config.yaml
dataset: "retinal OCT scans (Kermany 2017)"
crop_scale_min: 1
targets: ["finding"]
norm_position: "pre"
loss: "cross_entropy"
head_dropout: 0.1
learning_rate: 0.0021
warmup_steps: 1990
Rows from expert 2 of block 3, named by matrix and row number. Rows with one number belong to one neuron. Each number is 500 + 25 x the weight over its row's rms, rounded and kept within 0 to 999. All counts start at 0. Numbers have three digits each. After the name is the row's rms in percent of the matrix's.
# gate: expert gate (model.blocks.3.mlp.gate, 8x128x128), inputs 0-127
# up: expert up (model.blocks.3.mlp.up, 8x128x128), inputs 0-127
# down: expert down (model.blocks.3.mlp.down, 8x128x128, transposed), outputs 0-127
gate.83 080:478463499550523493503517499490533513519536485470442546554497483487529543471489489498493517476530521481562459475486519529471492485492477494536515496514469484515468499528460519491534517474498502492511507476490492513503503488520496507478518459463498543492447495498475508535502513513515479504503509492536518440493509515512497522464504506479517496510484533529502511466486566487537553499552
up.83 085:523508505490478555515491479457480506478522516518515492516504540529516508472481473500487501497498480528495518554532507534481496485502496499457477497476517505492517486514487508523463516471471510443505516533475502482493556507557492486521519486482534457523476510521499500528477459493502514500488472508510477537501510523526443464510513472459477491581473499500533503564531458468492494479498
down.83 089:467495549476483529510492497491486526480492515503526491537468484515466486529428478490516488478495537537507520513497528511514432481473506483459513536497517498505479486529456500503530563521534502516492535487512495486461492487507522532508501496506505439501518494521475481442510530492482521540490497497506507538512524497528478461462453458494521542466476501529512496483488488473498481462499
gate.84 116:513597461534436539505469510478513489470479521505474467512516493459469528471509462511484494484469488512517536490540540497527484533500476506544497507498496486479505504489503551490473508499505514468513524510459511514503514508487510498527496473468468496505517539495464481531518483501468545497484556515507513503477507494496533511495538453468495501502508471522503489540539525517478523524469
up.84 115:494524492501453507476460522526498502475484486502459469490521451476456518462484530521493489508486495521501522524524481467512466552491489480543514538478486491491501512475492497488488516505536509508482481481496527529512525517498554508528496511458491481476543577515466487517520500494478515507539543509475531493504550482498518507496517451490463484490481460501534512569548515518509489491489
down.84 100:504521478514542534460517466501485490468477452487453555572516528484534524482452511481502474524469517463518496480504527509508466483495499496467503505540493500522464462486511497478497466505578504481509509456547492522478490518520539508502483500492496472536502529533497490552520522528485533516524468503483483496498510517491522497499493501546485491482494494496517469519536495529492507481546
gate.85 095:471487460483511481500472506511460468487555497501485481513560475489484524519503524511536504473511475479510520445509511498482523534507523547470489538468522483489518500444502489458529497495490506514505517483517531521472492445502499528484514496489468478516496556506530527465462475462527497460551528507490514496494520450472481476501506498530493508471515513530468490528519450517509515481461
up.85 093:494515455512484469457485498502458456453523487496485483510564456484515511511530523534517485486496511495485529432520510475512519529515502523450485539467517477488493514454460496475559482493505517508491544509508506509490525452483496509493511507489503490525485527509513541494482478472516486454508525529509513461505557460494467516478529511538507501479488505509493533541495462525505513506476
down.85 105:474510484510458534496480496520533488521512552520502506469452531520478516545488517528492471499537460546480544492529502545447475521472506462461473448534449507513500466491503517458520518483471479493488512535472468480509519513494496498504470518469529514493515500471514454479544463534499490477506509513487499534519540496484502519507525504525544474527504467481498486485483469514522496494484
gate.86 137:488492502519503520458522514505504525511493532519478512492485506477496493497520533512505533509474504517511526512487558512485501504521499465479521505479532468478518462497493519486499466449479473518500460564489479516471498508490453481482491514519512462478503522529465488556434545546524504507503488482517504484465520449509461486499489467446493461497469524498518477485537538495518489553532
up.86 138:507513498472503481546472480498499476496505465493523476516517478517499507517485471482490471490541497478488472499512446475530487493480511539517477499498455525523464519500514470515496530536501518466495533441504524491523502496521537511523495496481492531539502481464521503448574454451480509511497505531469487525535487544502542507499504527540515531487540485497477511513475463502476506440475
down.86 134:542502509495528465444496496519508534466492488492483478474536493463515520490475515513481553496476451488491514501532459464502507537493495498534529489484525482473527504492464499508445516510495471478506524457505555533527487463508542505509476485500545493470479502502508489525480496549512498507537493475438482523483519533487473481531546506531510465478518494492458477487544487512473478508486
gate.87 100:527536477530506539503535543507457523533506520487502497516545511526495508487495491459474494472495496494468478502474506538498500470475531512485508511516474514569536469458495472508498496482471479500564506474488479480523508521525470421475463483491546482483465522492481474523487494526526463492544492519559500501514526481490511509482490497504480489531486485497529468533551497485505486505494
up.87 094:479501521500467487493481469490469483484531538506477456513477541500483486452464505520518510482473499508494508521543528486469495506496495541542526506509513493446498500523506488506522510516491503461507474535518550478507480473524505554518524500444448479505487520493503493491506473478506505481477503495482479480455523550432500500519500494516459508508470496506482482452458566527510515460516
down.87 098:529478529497479492493502458479523504504530504505522542501488513502528528487528484494494495521511530483480482532538446496490493551540467522520494533530456460517479480502507501447512488551456490500529490511499497485497519467494484443491505520510558486473480540494474506503519499472513463516567447496494508497489514502538494503434516530519501524531524517478508497517519504503536486504454
gate.88 082:498488525476522479515505510493515495492486493553519485483502536527476503536517498540443523527455456466487492489484495549488498454521529467500471488527488477516511473483518500511498498514508527468473541543460548485504487507520487496525485512524482486511495521517515542578496532457474537506521455470476519502508524505467498492475484504470508488481493459511513524516475459460487450517489
up.88 087:497506482501482498493479476499476519554512483483467486481488510467503531466472519497532533462507514502510491455520472485474496526510520502505493549547471464550496516487467552499513514506480490556513471533446540499516484494458491500546512532472482463498535533466509519527515511469535538468502468526532510491460514493500499510508464514511490527497553486494495466495453471499477504479510
down.88 091:530523484474485534505476522427508497489494471484491503503488507533532462502506517482480466525522510483496546489505530481501498466539498487460466471471478467475500499482509470465471531471507514519468494514481520562473550480509479485519524503525561499535492491500502481490452487505510483520491558523514544486510505531521528480472480528499485512491458505535527514493471489541465478488540
gate.89 103:494528476493501513475516508499508477483517485492520524483519499470523528497486525445466496512528540518489467475518531491482526462530531518497467481519530498508487465492464493484483540448520532498461505444474485513518534490537455504512452477537502470499489538476503442451505496482444518492495559483473488534508505515525515474500473469525471494488539472530501488481500472494531490497521
up.89 100:495515478497503512475515522497486472484551515497543527474514495464496528482487518472488491530508512524484476464515553479480540459512513531496461458499507493493494473472474512481491532466533524486459512481478497523511521472510449546502488455523509491523464536512506457474513484512490504471492581477474490527504512529541495481540502463530451490504525476520528517480509457488502478496519
down.89 087:528499453533477513527509488458503505491461543518475531550521479486453518526480511495511463537528486520537528506513474478530561515482521476511466470477479507516503525443499502506518487505506502498537478517512476538564540454515454455506476525507498514538478513545493517472569483498511483530489517473502480491518522489508513534507488504502502481515499526522520480510533509506515506505507
gate.90 102:498504493513487524482473498538459491532499545508467496490555511514468462540506506537496487500503513488524448538482517502506498475522481528471566469483474509475478522477493502485519511526469504478507464491515513526570501482557532529512484509504496498505480539509489495528494518488535541471468510494465478530492433477514509536472472454487489502503505494473519505511474469467522513466477
up.90 103:490512480525469522500466505542502473539515512514490509512544499539477479536496507553503483524495498460532468569513513490474508488520493531479563490514489498513483537507501509503527510525479514485493466504514501501568490500537540496499506507485505501514503562508467511576511551484525515481466492516496486539506442492511496535490496474506488474516521490474520502490487481479518510449466
down.90 102:515512506491527474425468502493497508501500474456482535509499484470452445515512485501503510520496507526465496490512455505475482491494466532496512493537475506459498462491487521484499465519516513479482534505475505435481529537478485471475530462466531525521436530518514499552482516509452525504509487451529507496502478498484508514517546507474512542484523533517518523477503521490498502504468
gate.91 087:463465496483521517497501464505512512497468527496503505472496500548477511479475507496495527508493507547497536507496510470485451479479484438534521508505502512514468565504450491487489545488522508514464469482507521492516554534520454499497525459481502484488506511452497515498471471535511520494473514473509533487477527494480515487465462517535460458502467495537472495502536455554506516486494
up.91 087:472470526514526467508500502504480495503498486448492512528495479501484520479529458448523441511503494491508474496483489509577537508522500522460489501540485511515523475487516504519510465511490495548525493454527438526471471479522519503471470524541507513487507507528552479546476513502492499452474498513448507523504493515489479509481514528493507521513501514474504456509450515483485455523515
down.91 086:511509525507531508525495515471480515484537511474521497486518432521522544537498470496464500478496496530530498494492480506493467499491511515504510480475550472483477483484471527456453485484437494486504524483488486541528518464508503495493491527505510515482467505535541452516528529496471484528480470523519515476489540466464462524537522502493519513483469489456496543565535511498510496530484
gate.92 109:525487465514491543500504530526496507478484500477486471513502505521490529508536514515462484471519500457409484477516515484509453488480511489472542537480510506502458491494507480498490507483536496491500511473498558524501549490549446526479461451486452525506510529502483481507497506502502518514466485495505455456540495480508517490468495527493468483517529530496467497504451517494509508536532
up.92 112:518503500492489520513497541536505498498479488490463503519488502475472525480533526512463473508498475489428504450509511504513441504484521469479541508468476497473465517483501468509524494531532502525525477508490524510540541476520473501490474503496490527513512527473531483473499494459517542529448544516530434504553453498500486465510480506504459517493523513507470470511465490500493540513517
down.92 109:493483527490480488494463509496489467491530546471512534509482486520436453493501453518506520517469476494531504489520488518506500518494520478486523509481496523474514451482458488504480512525506508527483468477518516482487544444511489501514564479527542519509478497479467527460529456487525522509537493531499506453507546536498522442471490517523535481503477501502504528525504497515510526497556
gate.93 094:461468542492466474513526477493503474518466536507517457508472494492516515512521454485499491520500506462552506490462507517476523503493479439473501487475488513482519479470499443499457501529529495545461490518497502494483504465478485486503510532526454496517499498440486482538524518510520502521514499459530493502510524486529535528508554458536523535476517508537526510493502509488480523493556
up.93 101:468496538505495479513542492484497504512479533493518490482476497478531515501541472479495467507482495446554472499480483482474520496477461470481492482486463511501541490504519442506483517545492489539476458529511512495486517491485508453493531550500438499486512479456498463523521526509521518512494477487521464512496515518524531512525554477550519530477505509541536496462492493497492537514540
down.93 080:539556492451515504509503511488514497509535495508480503496486514517445474497522513467518476510509480513518486513519472490515519498460492485493515521458494517498482483468473502538478530498520538522495538503503487489474517531540519524477542513504510543490497497538509567459538493476517487502497502498483496512474461564505523534439519524512499478494455498524488535483445520512515555457481
gate.94 099:520497467474486460515496484469533497532527524506510490503496540535474491506505491522471484478544506462517500509524458513517464500518506523487475503528526549490536478548458534536507450486496466522504504535466480531486497511502567468501458524542501489505461453491528495500534511460499513510502497437517515522509474442498480469490475485479487507499539519492465500508509510507470491513527
up.94 098:526484482507491428500496503474541484525491512512512494521483509534451457521526526514489505483531480470492486483481468462523464459531497536486472511515531530502500494537464531515518455491508463460510482546488479528467523480513552477503492515521492452495489474484519482481507507474499515519486510454529469513518481473508477467502461467518487508522511484493416484502508530499470493512508
down.94 095:481487461482456547545493476509508476468473468476497506503524512498483464489500514484474458504482475473493464462514477488467484467503502468499480505515468457524498526473521532494532525526497489503504555511482512484478509502542501448487533491501479513490459465530429514520477506542492546459499478479499517492485481540497515535501493494502498469478479551475499525546530475482505490474475
gate.95 085:470532526439494492496518505485471487490531507494546510496514524474504481469481483512535463556512497484446482472454480506482477485446494456501463468492499492498499504482510502511507451520474500515513508521516494484513562479552479475472505447515503507500486471570518505516533462511503489520527473486487539509500528532475481508518517510519491516494433478523481520515526517496519498499471
up.95 080:471522541470484476467518560472532491479545509522513518519501451482532491493476461531454487560491505481456495495508536487474519487487496489499522491493510468501490486445469485486490489489485505480525517546509491515515519505507476456478505471477524471501479455524526501525515532465499507486503464500505517496465506495467461532502529501517433501514491482536543536520529527475475517489476
down.95 088:505506488532494525495501504562493529518518503487504450485499476472511471455523512482508512505497445465520505500531470516485479540516537530544454483503452471450505512498519481498535496525503516539506496463507505499514469503480538486506476475527493488488477489519528514461551503510498486498484527550518504527461475475533517486520475506475543460481494474530570490480472533500496472515514
gate.96 135:547510496504511507464514494552502472490542535477510545490460469462488509546508461497496526469475541501515526477493504489497468450510491474546468450475490508513507500503510512480499485480495505544523541481495516521540488498515500524546467472464474543456498503490502497490550463511480457497514513528486478456512549503555505495475500512504535480465510517514502498487482493519455494511503
up.96 129:541475510509503479494517508552526464471531552473522531498445501493487515538499463508513505482479541491511552487485502470490465438509496466536489463498479485528504515543515530516506500491501508544536540490510504518533469477498497531549467485456466532446485501476498524497546511488483453504495511509490502460485544499526490499494506527529525480463513497512515507486512507520464504501493
down.96 114:497492505519500497496502474466525520553511509490525554477525500512459520485508538476500536519473482557497478483512468564487504555521515504503509492477495506481471471543489508517521495484476500506480476544511528466497523472521473535485538488499429479525482523456523487548517534489472480497494457500529501494479474547491493491500520474467480502526529470511469494505474537497518464524483
gate.97 108:498480497496532534535525508526465469526534432526472473506482507518466507472524479499475474466472464482531462511482502502533463490503477524478453498525527516550459495526490502483491519478506513459501505487492484523505495535543478493522512476489483515464506486521491480493524496509521485490520437487534499570528487494527484483472467508484555503484466546531494524498473513538490515500511
up.97 107:534464508482501538533524510510465485508535437546481492506459521510469502509489462504469458459485469482551478476485500522509477485491483518488472509503529495524465512508520495525493517505516513467516524479493456510501503499542479457516529491479494529464503467518495490520486495486524519523528432483536505554507468493512497510477480505454538531520494559533502523481478491527461484501481
down.97 109:478517463481521498484525528527542479511476483478568515493503471474527498508455517504541482439534500518515481439467503502514494482502507434476498494504509522490473491482529500492482518464513534503480498502528483503497484492500463533508478493507462518525543552502512451507564519496505485473479538485445494498487533505477512528516484494523523507491493492551480513497471480523517483455514
gate.98 122:491494488498479498498479529501529492520459531476445495481512519517525453501454510509475470523468498516494541473494552527510512508526506532498482456480513502539516507509503480505449538502457472509502480505491537452484493520487505487534530498477520491534492472448526491540472499533485533470488519547489514503507489482540524528466523491484497533512500497581450529518489487511492474491497
up.98 124:499490495508468503488480531492534506516466536482468499476499530503537462504467512515472474525457502520509538482486560526511509506528506523505479458502500504527523511501513483513453541505459476504515480502494523450475500507494500493530538515486515485529493467445517497539472501540490533478476527561480520503508504487528517516464524488494491528511513498591451518518509478530478472489492
down.98 118:489470521514499485512506562476504492479506566479509519535465511500514515488538522474483491481490561491515500520562538502530532495483457509511496498518550491503498519539479506465524489535511481514488485486483524507518519532522495483501529471504482509461469480493480500463474493530541447527522490489488489524506450538494460485481513486472467502523512526455506503441488494470492498519454
gate.99 099:498465546534517539504463541519513482530498478517511509456513523511477502509476511463489519537485511532440541494455505510486491458506500462490534506510492496524462511511491496489500514476498507494505483524531521498466499497536495485456523543459465516482542490483505526518522543520512522498536441479518507544443498485477492525526490527488509497522499463507527525450545507484503528526524
up.99 108:533464523513506519515486515499512497533528467535489509455534512523511485545486523491502512491524497528460517496481491492489522491496523522460485480497488505520503495482508531482508505457526477493506510473525539519520522527528518475474501569529485531512473497453507518482518553540488512522507470475500490496463519480550522568502535540486470508503507480438550464472512484519534528492521
down.99 112:458489518456497507476499552455492497467506489499529509573475517530486497516473506515522520554501514472477516481466531494505490489486425502518491507469516488512529503488525503470472511505541499508510486459458493528514501534509498507493509481513467497519547521488488518511484509451469451486466508521501475483511525559495481481537477512484467537483545489510470534524479507475469478511513
gate.100 096:471515572510451492456505496496489487485463512492512510523509497501481502479525538514535509580455522492513518494516523491468483539469520542513520510470476478514512512507539524506491481529476434559498463487477486502510530519493502474520533506492516495503457477521514482489463484497498493442484478527519494505513486498478547532501504498485521518514488493545508463473507487453487484473470
up.100 089:489460534523514484494515496490517506494469536474525501535520509507500480507513533499530489570486502460516504537470537513473474535484530571491543499441520509506510522492561477496487517466452460548522507509495489515485506547542493520497565538514496522481510489495530475498474501514542507469495461512509512512515506514529516524476468494480532495518509502521494473508499503517509471518473
down.100 099:420471511456564521517507506505460495537529503509493492496499494460528510507540506529497491462494498475508467467525473534533476528514476500475483503491510510525507558497502472509481493510543475492485519501527509473508481480552460502506477475485488555532487538483522522468489479487495496491521494506527552480512498488504514494509487547472516543491521506495561500447508504496508506467469
gate.101 099:488524480483500464522477486503495486469491512474517514537532502519487500476484471512531484469524499497469511442466486503552489522510524541519485524506491500510477510557478462497489529519473494505464481517509513478478497555491485492524525470494425506532504504504517444478527499536527512517510502512494450520509488511463484515520502491512508473496486481439498547448518481499497437466531
up.101 090:469524495550511487549456479446479475481534540478521525523519479493502485520498477510538480454517506493485533477489529480517510534541541503516529500498471476514517496550480494496503492511506540486465464508472486472513485516475495508522537519519490484544505484501517490501524535505555492533529498536506484505500475518517435507501479491491521513487519460472533557504533496479482471468542
down.101 107:485504512506529527508471510531460533463500460554468451483486508501501535463538498465451498520466482527520522479502482472533525520499485499516521515482544488529447475489502508511527474504503489517556472478524519515490462490507484435483509494492552489497488505504501526508458492476492470506525483500500460494470479491496483500465542506504523561482513472482533458489523507478512525516467
gate.102 113:515478494488512516479517484485530519531507485510545515549461502535536514534513524508499508466509482535518457522515475472461505496496512451485541519455479473516474513518478534499439514511468521551511530512496497513487481502486508538530460532489478521486481533515498516520512469478478505545473476549514510530527497471455500451498477498469515494503520556501522473515493475466505463511487
up.102 110:464501513531485466513475534536474457466495497485462481459519484449470498466491474481509473540485520491470548485466525527510494505509491544498462482526507524486525473492529486506555470521532483460483458479512493493523509511511499462469549478519540490513507476488496494498508523516515490458526527472490494486473484524557496541502525523526475509500499453465470508503513542511483532492524
down.102 111:516532465517493453530519552505504528525516519496512539500512520499515480523441460500536468485504499473492437525526493425464465551484469518489470488491496499527465511525513520472546499504455503468474486472514508518515481498515538520508460499469480492498505486478480510493512502487530519495495526487495481512479454512533506449527484534499445490487498527497517486524525505498463530505509
gate.103 125:517495467450506516507437486500485469506506539461490513523501534517521509528498469535510525514523450519527548477507508489462455516511520465498541477458473539513499490522479489517468455464466487514550521494486496445513475493527531519495510496481517552509499475509475514493480508506464495495506498484505531473537507522490499524518503496490543458512494507513470495535471531523475546526465
up.103 127:523512475460495530509451516486509506483501548474509509544497541533521508519472475514514521516545458506507529455518491476465464520507526486498521483463483535506492498509494479490478465474497471523537495475471484449516474499514526504511505533507524538501495477491475502480477486501454492480494507479507514483533516519517510562527518503495557460501493499505464498527451526546461554517468
down.103 116:460474503527496511465459499470509479484512533512518501473524524505518482502494490538533489470515506504466536470499504512488470472533449480519496474523503491516453510532527458507488442472466475499482520501473524477488520504484517523484483493467471514548514514483544501457531497489519543549486534531457487518509451514508493441513518512541484472491480536484506516441493506492503502520528
gate.104 094:486508512458483497497492519518485533476511469490478525558520523522526474484493497531512505523483533500580484471523516478494474502499500499462496472505448454504442498517501513485517475512506483552506500492509522516496537515493490500538493498476499491501491492518497513549514495473501515483506514512480502544562523537465477510505516447534514496478469512545446523490536491523538453502463
up.104 090:485526500474518488515487514526529547514482493494447518468515495503532466485512532532510503495474473536500504463514541487536522526483499487486454455496450472504461485483497483494550464477510470512501508487457475502479482473472519499527509478460491496531495510481503519514516481574525501462491464491510482514516489471504480469482490466520560482508487450518500519533515469528522447481487
down.104 097:508486487490489522507531499499479504517523488488517529519527507515455472481523527455515552520483495542488517495480495522486462500482540504467506470539475519519524482440506490519478525471503451479478474504496483509525509479528475474483524479496453534499512520511518516517462479516503507513517516467543534487539462522528508497535524457480489504506554486450556527494533449469477523475503
gate.105 092:504541510511517479485529502473520498492529514471491475515551461486426487509478486497478505509483530466456492460550470498485503480487512484508510494489531451525530537528461531488498464524531504473483498509509536531501537527528455492486509540453485479484497536501500497513513482510511523521572515498498502460523493495482481525512478540497462479485513480480509550501493510498472557492501
up.105 087:519497501530473471526483463506519527497435467471496519530530499463477501526496515500511468508464468519534516499484517475487489458507510464525528500537492532484504494465485518521508541501461492472506518558474542520506465463505502508525493488506480471541539509482539534463490483505506550501495496512500527486499465496507538518508478498501540465530434512560479497484524489502527470490486
down.105 093:565498507498487497518493512523486440459533530553471526516503476489534479499512489487515535496501479484498501525510504495503508470477487459532468503488527517498499531468509528522510482521535477490503483496539516525483494482501479459510508496473513507521551511500499517489520493489512478483572529481473541474478489478502481470493454472493508500438504454474487448516528489535498542479559
gate.106 091:509493503511530495501444462492526508535533492528467469475486520528501538523492465490514506513479502513486526509497477484515495521513516468511479467577462494509536504461505482484522496496510543506533498457513497518494507522497499491531465518534539434505491514466507474534488489552466461469442503468541505470557487510509501511497460506493489482477519490553501476521512470508494509501482
up.106 088:516510498506468453505516487483468527477455504508555526557481488465497531493504524489492520482509469504477525527498569507518481512477520513485481535479507526508478500442490503509496505517524435497499468478468493502493490550525511519505508492486552506527522499565519495452477486508524518494486547534486502501492520473465455497523489491464496518534478515469535496496458512471501507490465
down.106 106:531506503491521488487467484493483522491459482426480503516494507507463521477544525518511484449510519527493455456500505498455465477522491499536538486529504506520510512507503470468450513481505526533500464441492527494507528479478499524474530507521556490471506485472474516463493513466489490467507484519500473493467529510492463523502509457511558553524466483516494510476488512531489495514515
gate.107 094:435480503471528480507503511499520514482480519525530505516435533524516517481519526491509546460517500431492504507459498471530494530488524490532503493478520499465521485509508511475497498535491470493519474527537459500531524490504515516518477500508519469482487496496513535504485501509469546536495476521487502491549503484517467528484461521475504498459534488542502512443550488497480473451463
up.107 098:432524511474507505501491507510542519480487519530523493535435517526491526472508506492486554474543499476491513490481503462549524511500504516523489479464493489489511516489525496475491459524504457499507489482534486539524522517518527488540477493509519496523482509508499555487470494501448532531493497507517499503529499489493472506501440520465518476468502491556510521473567476499490471462468
down.107 105:472430519532479474539504485520503511462499519485454512489471488508513532529532497549509487452503553486501502499527504517505528539524497514481515487503522522477525495501531521523475498503503509487493490489500514501505475528497486475473512517489516476521512482531508518471510464501525462505527536528505511455451480555454484519522529545511460519497491491443554523478472528471489471490453
gate.108 087:506454452511499466483465483473466494512524495527533478483530492490513509494506473465459517463485485541489493521477506513477453516461489513529478499492519493487510537495471532547502474492542522561465513466542529504480459509517481482470489496472497542507470490523502528482465499515500496577509474487476469504526543492465477516516495511508531471505505506528455515504511546515487486530488
up.108 094:517488546467513528527519490501485535497519488522511500497459467528532483523529510525487505533554532500504532521500559460490492466516486526521506489495490474451525515503504462486502536512498495480520509476469505496457482475510527518466519520488500492518517501493486461477490536488494523453459474506457467538457457534480489492463499476489484534542478488478484483536534471470456525474483
down.108 097:508538531491451501506496516492508518484530488521515473515457433491528506506542480523540516480506501497468553471516496492485516509468488488508571481500527496451513475475473531524490480447517489527466486497482473536536471495484509473542475516497520455458471498475495522473495478456534482477498503519478492499518524522555498503495497476515510520469505526478550499478517468467500503482494
gate.109 090:554548467474479518517500457458493511478572503493494536505481486507493513498495434487474496512487510496515504463516503476525487509493490474523452504507489485534520505501544515525516513476509496479489529502515499487476459518466473502515478467499529525475452490520457552513497517481508495524493463475484499511463522488445527520500512482476542493542520465522460522496438495498480511485519
up.109 084:486460511489516539517492467529482485503505471516462441503469479495509484556462529498496502448517487529513483525502506556470499509514522496510504495479495516514495493481514441480490534524504539509479482508476510523499526516505518477472483501482453514516563508443526472459526474519521490446503496518474528488504495478509498509464476504539488504447475517478485495455506521531513504502556
down.109 094:529484495468484492488461480505517505503468474518508546545516497490507515548461530487472477468499425528492496532524525515501462487545468488532515496546517486490474473491523475514476504506460503478505486563464483507515514499462477528483523456501468491549496507500498502501467499520483528545493491518505500491536540477470553513488505487480538464516503460490524484490475515472493509492542
gate.110 110:455508458481520532505485499472501468481486490500521507505471484532495511524459512493520481467488510532496519484442475550535484493487511465504511482493440483552488466550517491497505517496500502469505495485543530514481469525497524495500464534481503533484477446466522521515503467487500482463515456505489471521525442534498519534511543523493548458516479497514473492538518486534497521501515
up.110 112:541498543501480476492529492537495519509538525516494499494530506486505485495545492510481542522521483470519475502542527465470502498521478535491491537503568521474515518450501512516502486508498505533467518509447479492533539476518472501512514461527473466518537549527465496478493536515505554534484534496503549460496544497526509491503487483512466522480509485483530501456480513471506485499476
down.110 103:541494518493505510474520429526497506487480479486513483483522487479486466487543495537457539510543536496488492509472496466521504529487519462511507548481504483503459487467494493483498481449499478505495484479534512508480506487484493459494561460537516468508473510522477467489469525522513466485532473532504445471497530537445509518527503510489527509488461533498501522514544474482486499478505
gate.111 100:504471466516484498467480466521483516491522485478497483474523449551475453507500531530488549507508492502490465525515527533492540462499499522536492490511466501521500471487541518483535539462483476505518466537445502490507509497470496488497511496495472491496480542538476520494501509478462534506472522506535493497551477481524501504507496542508479533443528488541489449530490525524497522459494
up.111 099:492501488486505497558521540481539499497479532535503501527496518453523588467524471475498496521503506489495500481488481471506483530511496463456490519492520513490490524524429497503466496537539526516482517496544492488489481486507525508493484478516527496501527471441515506516502492491518464487504488520477517490453547530471519492491515466493510483534475513472502542467518498473522488547548
down.111 092:538507469477515515481521492483548438543507496514483525511495512506478538483534493510493488469462516470538521501497510494520502473460506496480518482528473507546489527471523514500501506533487518455480527501492467530530495522506476502513440492456473523491550491538489516495481473504469472499552545526478500481500512473459480476533464465469499468491460449516516503510481502532480505501538
gate.112 116:503504513498487488509516502523500443482527485442480521512483507546462492479473488453512487524528532463566499521505515511493480473489472516523461487511507473466517516495471537489511494521536495506512479530468500546513507449532531498481486518495484471486508512525466491489520521493479537529499479542458502474521523522557507480507488496509497469507483484534577487517536497479479449506519
up.112 116:504509524514467490500524508523504445476526485441487515520482505543457487476465482448510494522529521462555494517507517513483504478479484514520470491503503493459517513498464548484505499503541501519525475522478486539509516447541527495477469509502502473482507519536476482491512526486494513516524482538460490477532514517557501489517494497502484471510484482544578494511538495475480464497526
down.112 107:510505501492493488572539455508499519515507532533512533509458497501476464483507503495502471485507517504447483490543480495496518500549487540453472522483519514468493478478479492461513539517513496477481548516509489456492470533517474508460460526508532487527507541456497512473501485523500493476536531532476547511521497509485542506469463463509529533501519475471523510520513489479512526534504
gate.113 083:477523507480530503500507496503533484517473493509486470485462501493500508524534482525518480500501514537497499513495473539486526491530469495485506441498535495496504455446491512486561449497451509481493481460503485451497512491517507516511468477484520520514544511503471535475443469494480515476467482511433503510537485499512519564495484510521529497508539470519491469500497511548475484533462
up.113 081:506505502503507510497474506510467525476528528501508507505539494523494511502476525470504500487500497464501495473504519470496461516479517523512500539523461533519494539572522483504459527514533505537508491529481508543507501489478506483481522510536452469512454480505540463540565512522568493521506531490541504484492516515504505438502515514496496486474453522488511532504526513467512523440506
down.113 094:472494502535480524516534518507477455505488451497518483515486506475511526465526507467478444524474516524477472526465499521522521551498512443511505514457496486469464515523447523497526487475490512475502495511481490471485505476481455482469501458547511503502469497482443454527453473527463536528520475521520492485470471511501483509496503474510554522479532494500478499504493501492538504499481
gate.114 083:495529546518496513549518473511473541462485512501498516479492501473489512480497533545535497504542531531496545522508480502478535523517481455491461486471467559513458479519499534470458533558493539488522518467504537513486495461516490484492481534525513483511482512521509486516504510533508526460498501481447515505505476485464545514502475502519494514479492479496478519509433477515500502467508
up.114 083:504512519528489510532488465509477539471493512491494498470506480485508510501510519537527495493553509517501522534512494539476541528529470467509475506445483552515455462538493544498424521544477526455502496467500545495490516462519488452497484514511517475506507517538481508518517494501485504471489495479454478504488469489471515519502460515498508520490506460488499505528448456531498480483516
down.114 096:508487538486489510487522476514493478505454495502493466461502501519474524469527465451513493521506543505474513464481512487513464498509520488462527491514491513483473531489498488508486512481504488527517481552522518499491499518488511558505522478494470461483506516504475515479504499488478445464524505527492478494506527497494459434458481454495559544572486524476437506509519500523481473500483
gate.115 080:469544487527475513506510494529451481512477510527477541526556519489505526481499455480535495533512502560512470467467503490526488479505488514522528516481523500502470470529550539497478476495472525492470483498424514526511520532508489440474504465506487514495535501455500510503487500486537498531496471481530537488494508512523508539498505501508524496542470494483471503471467514490504535537525
up.115 080:467500500509510540483475535518496473475508510505492451518496465491521524513508541492488537479524517499572500492485528484463491543509479501475458521512500473473508478526471522507506449544503512515529487471490453544484465491494499488439498494551490509532502475520540501481520489518563505474450544508502468489468481514489490493501501546528511495511508513517533520504564489482507492505504
down.115 083:493510497521485499492461459473506503490522506515518459483547539456535483511496500500519476517512497451508472540484486477534513511504454481531515506457505501441492502530476501433503491488511489479485456463518542506457496528511497516490490533509441514492487485511469518529468527500484454504502480527458466482518462500556512474493492508468480495545488485522498493532505523528529468513519
gate.116 089:471523488516482436477496510502524475482489539512475474535443501504494519496525486499487497502493508507472484540472486534493535470524500538457527517482508548473493464494503481513515532526474506468480483482466468498489512490513516462525446524518479480511513511504495492518502500565520462504482543525463487502561512485570523476530523483469453506489521485482535529476504481480492509504512
up.116 086:472516512518490415494486498516521489506495521517489515543456501504504485497527504504488506484520501527486498514502479504504545467516478533453522489459498533482493471492523490518522543519484517458514482482480470513480488485508511496494464525528464470505517503482491492542474494561516454500486547538478500515552500492566530474556525467486462525502489478528530511490500471466513513535486
down.116 098:557524485498510501481480510492515467489499488511530505450491468454478476515474535499509481503450502498507521570532481454442521493481488498496492479466451511497493506493521515474512500498549516510525482504528511491548500486475469488491566535485507469491502474497504475469437497515484468499452514476509479452484463471501496479486485518488483525519529531501468490514533508503456510494519
gate.117 116:514520520530452490485532458490513445504472504491493498494485485484423460537532521496495498503497503457540508517512468437521472494529492510489509467478455478475520523538522489534483507546521518535536482496521491513501544481505521488511485465508537495477525540504481513503517478484511539479529489491489480480496524473514522488548491490537484519539470476486489481558522514493465520501496
up.117 112:473466507488549511475485525483503521477531499521505504516537491526589543470487491523507513516486493535475511507465546543487507479488510473483495543488538490529458500466477529468518519454503486455466524499492503501483442523516500518500524546497505500506475500512519491483487527515498467538460498502489523512518466523503458518461525529483514480472517500523504516438478495504537486508492
down.117 098:508491462492458487451505517456492480491487533498491510497481475511534502502447499527525519492476517506491490518503510482530528500476460504483531480479451481489493497555554461549521505513448493506464484457546542494485502511508470510504512500511491502536519495472481456498531489459521487507494539489529479460517470428496476529520501525505521512478522505506458507507436510503502490523514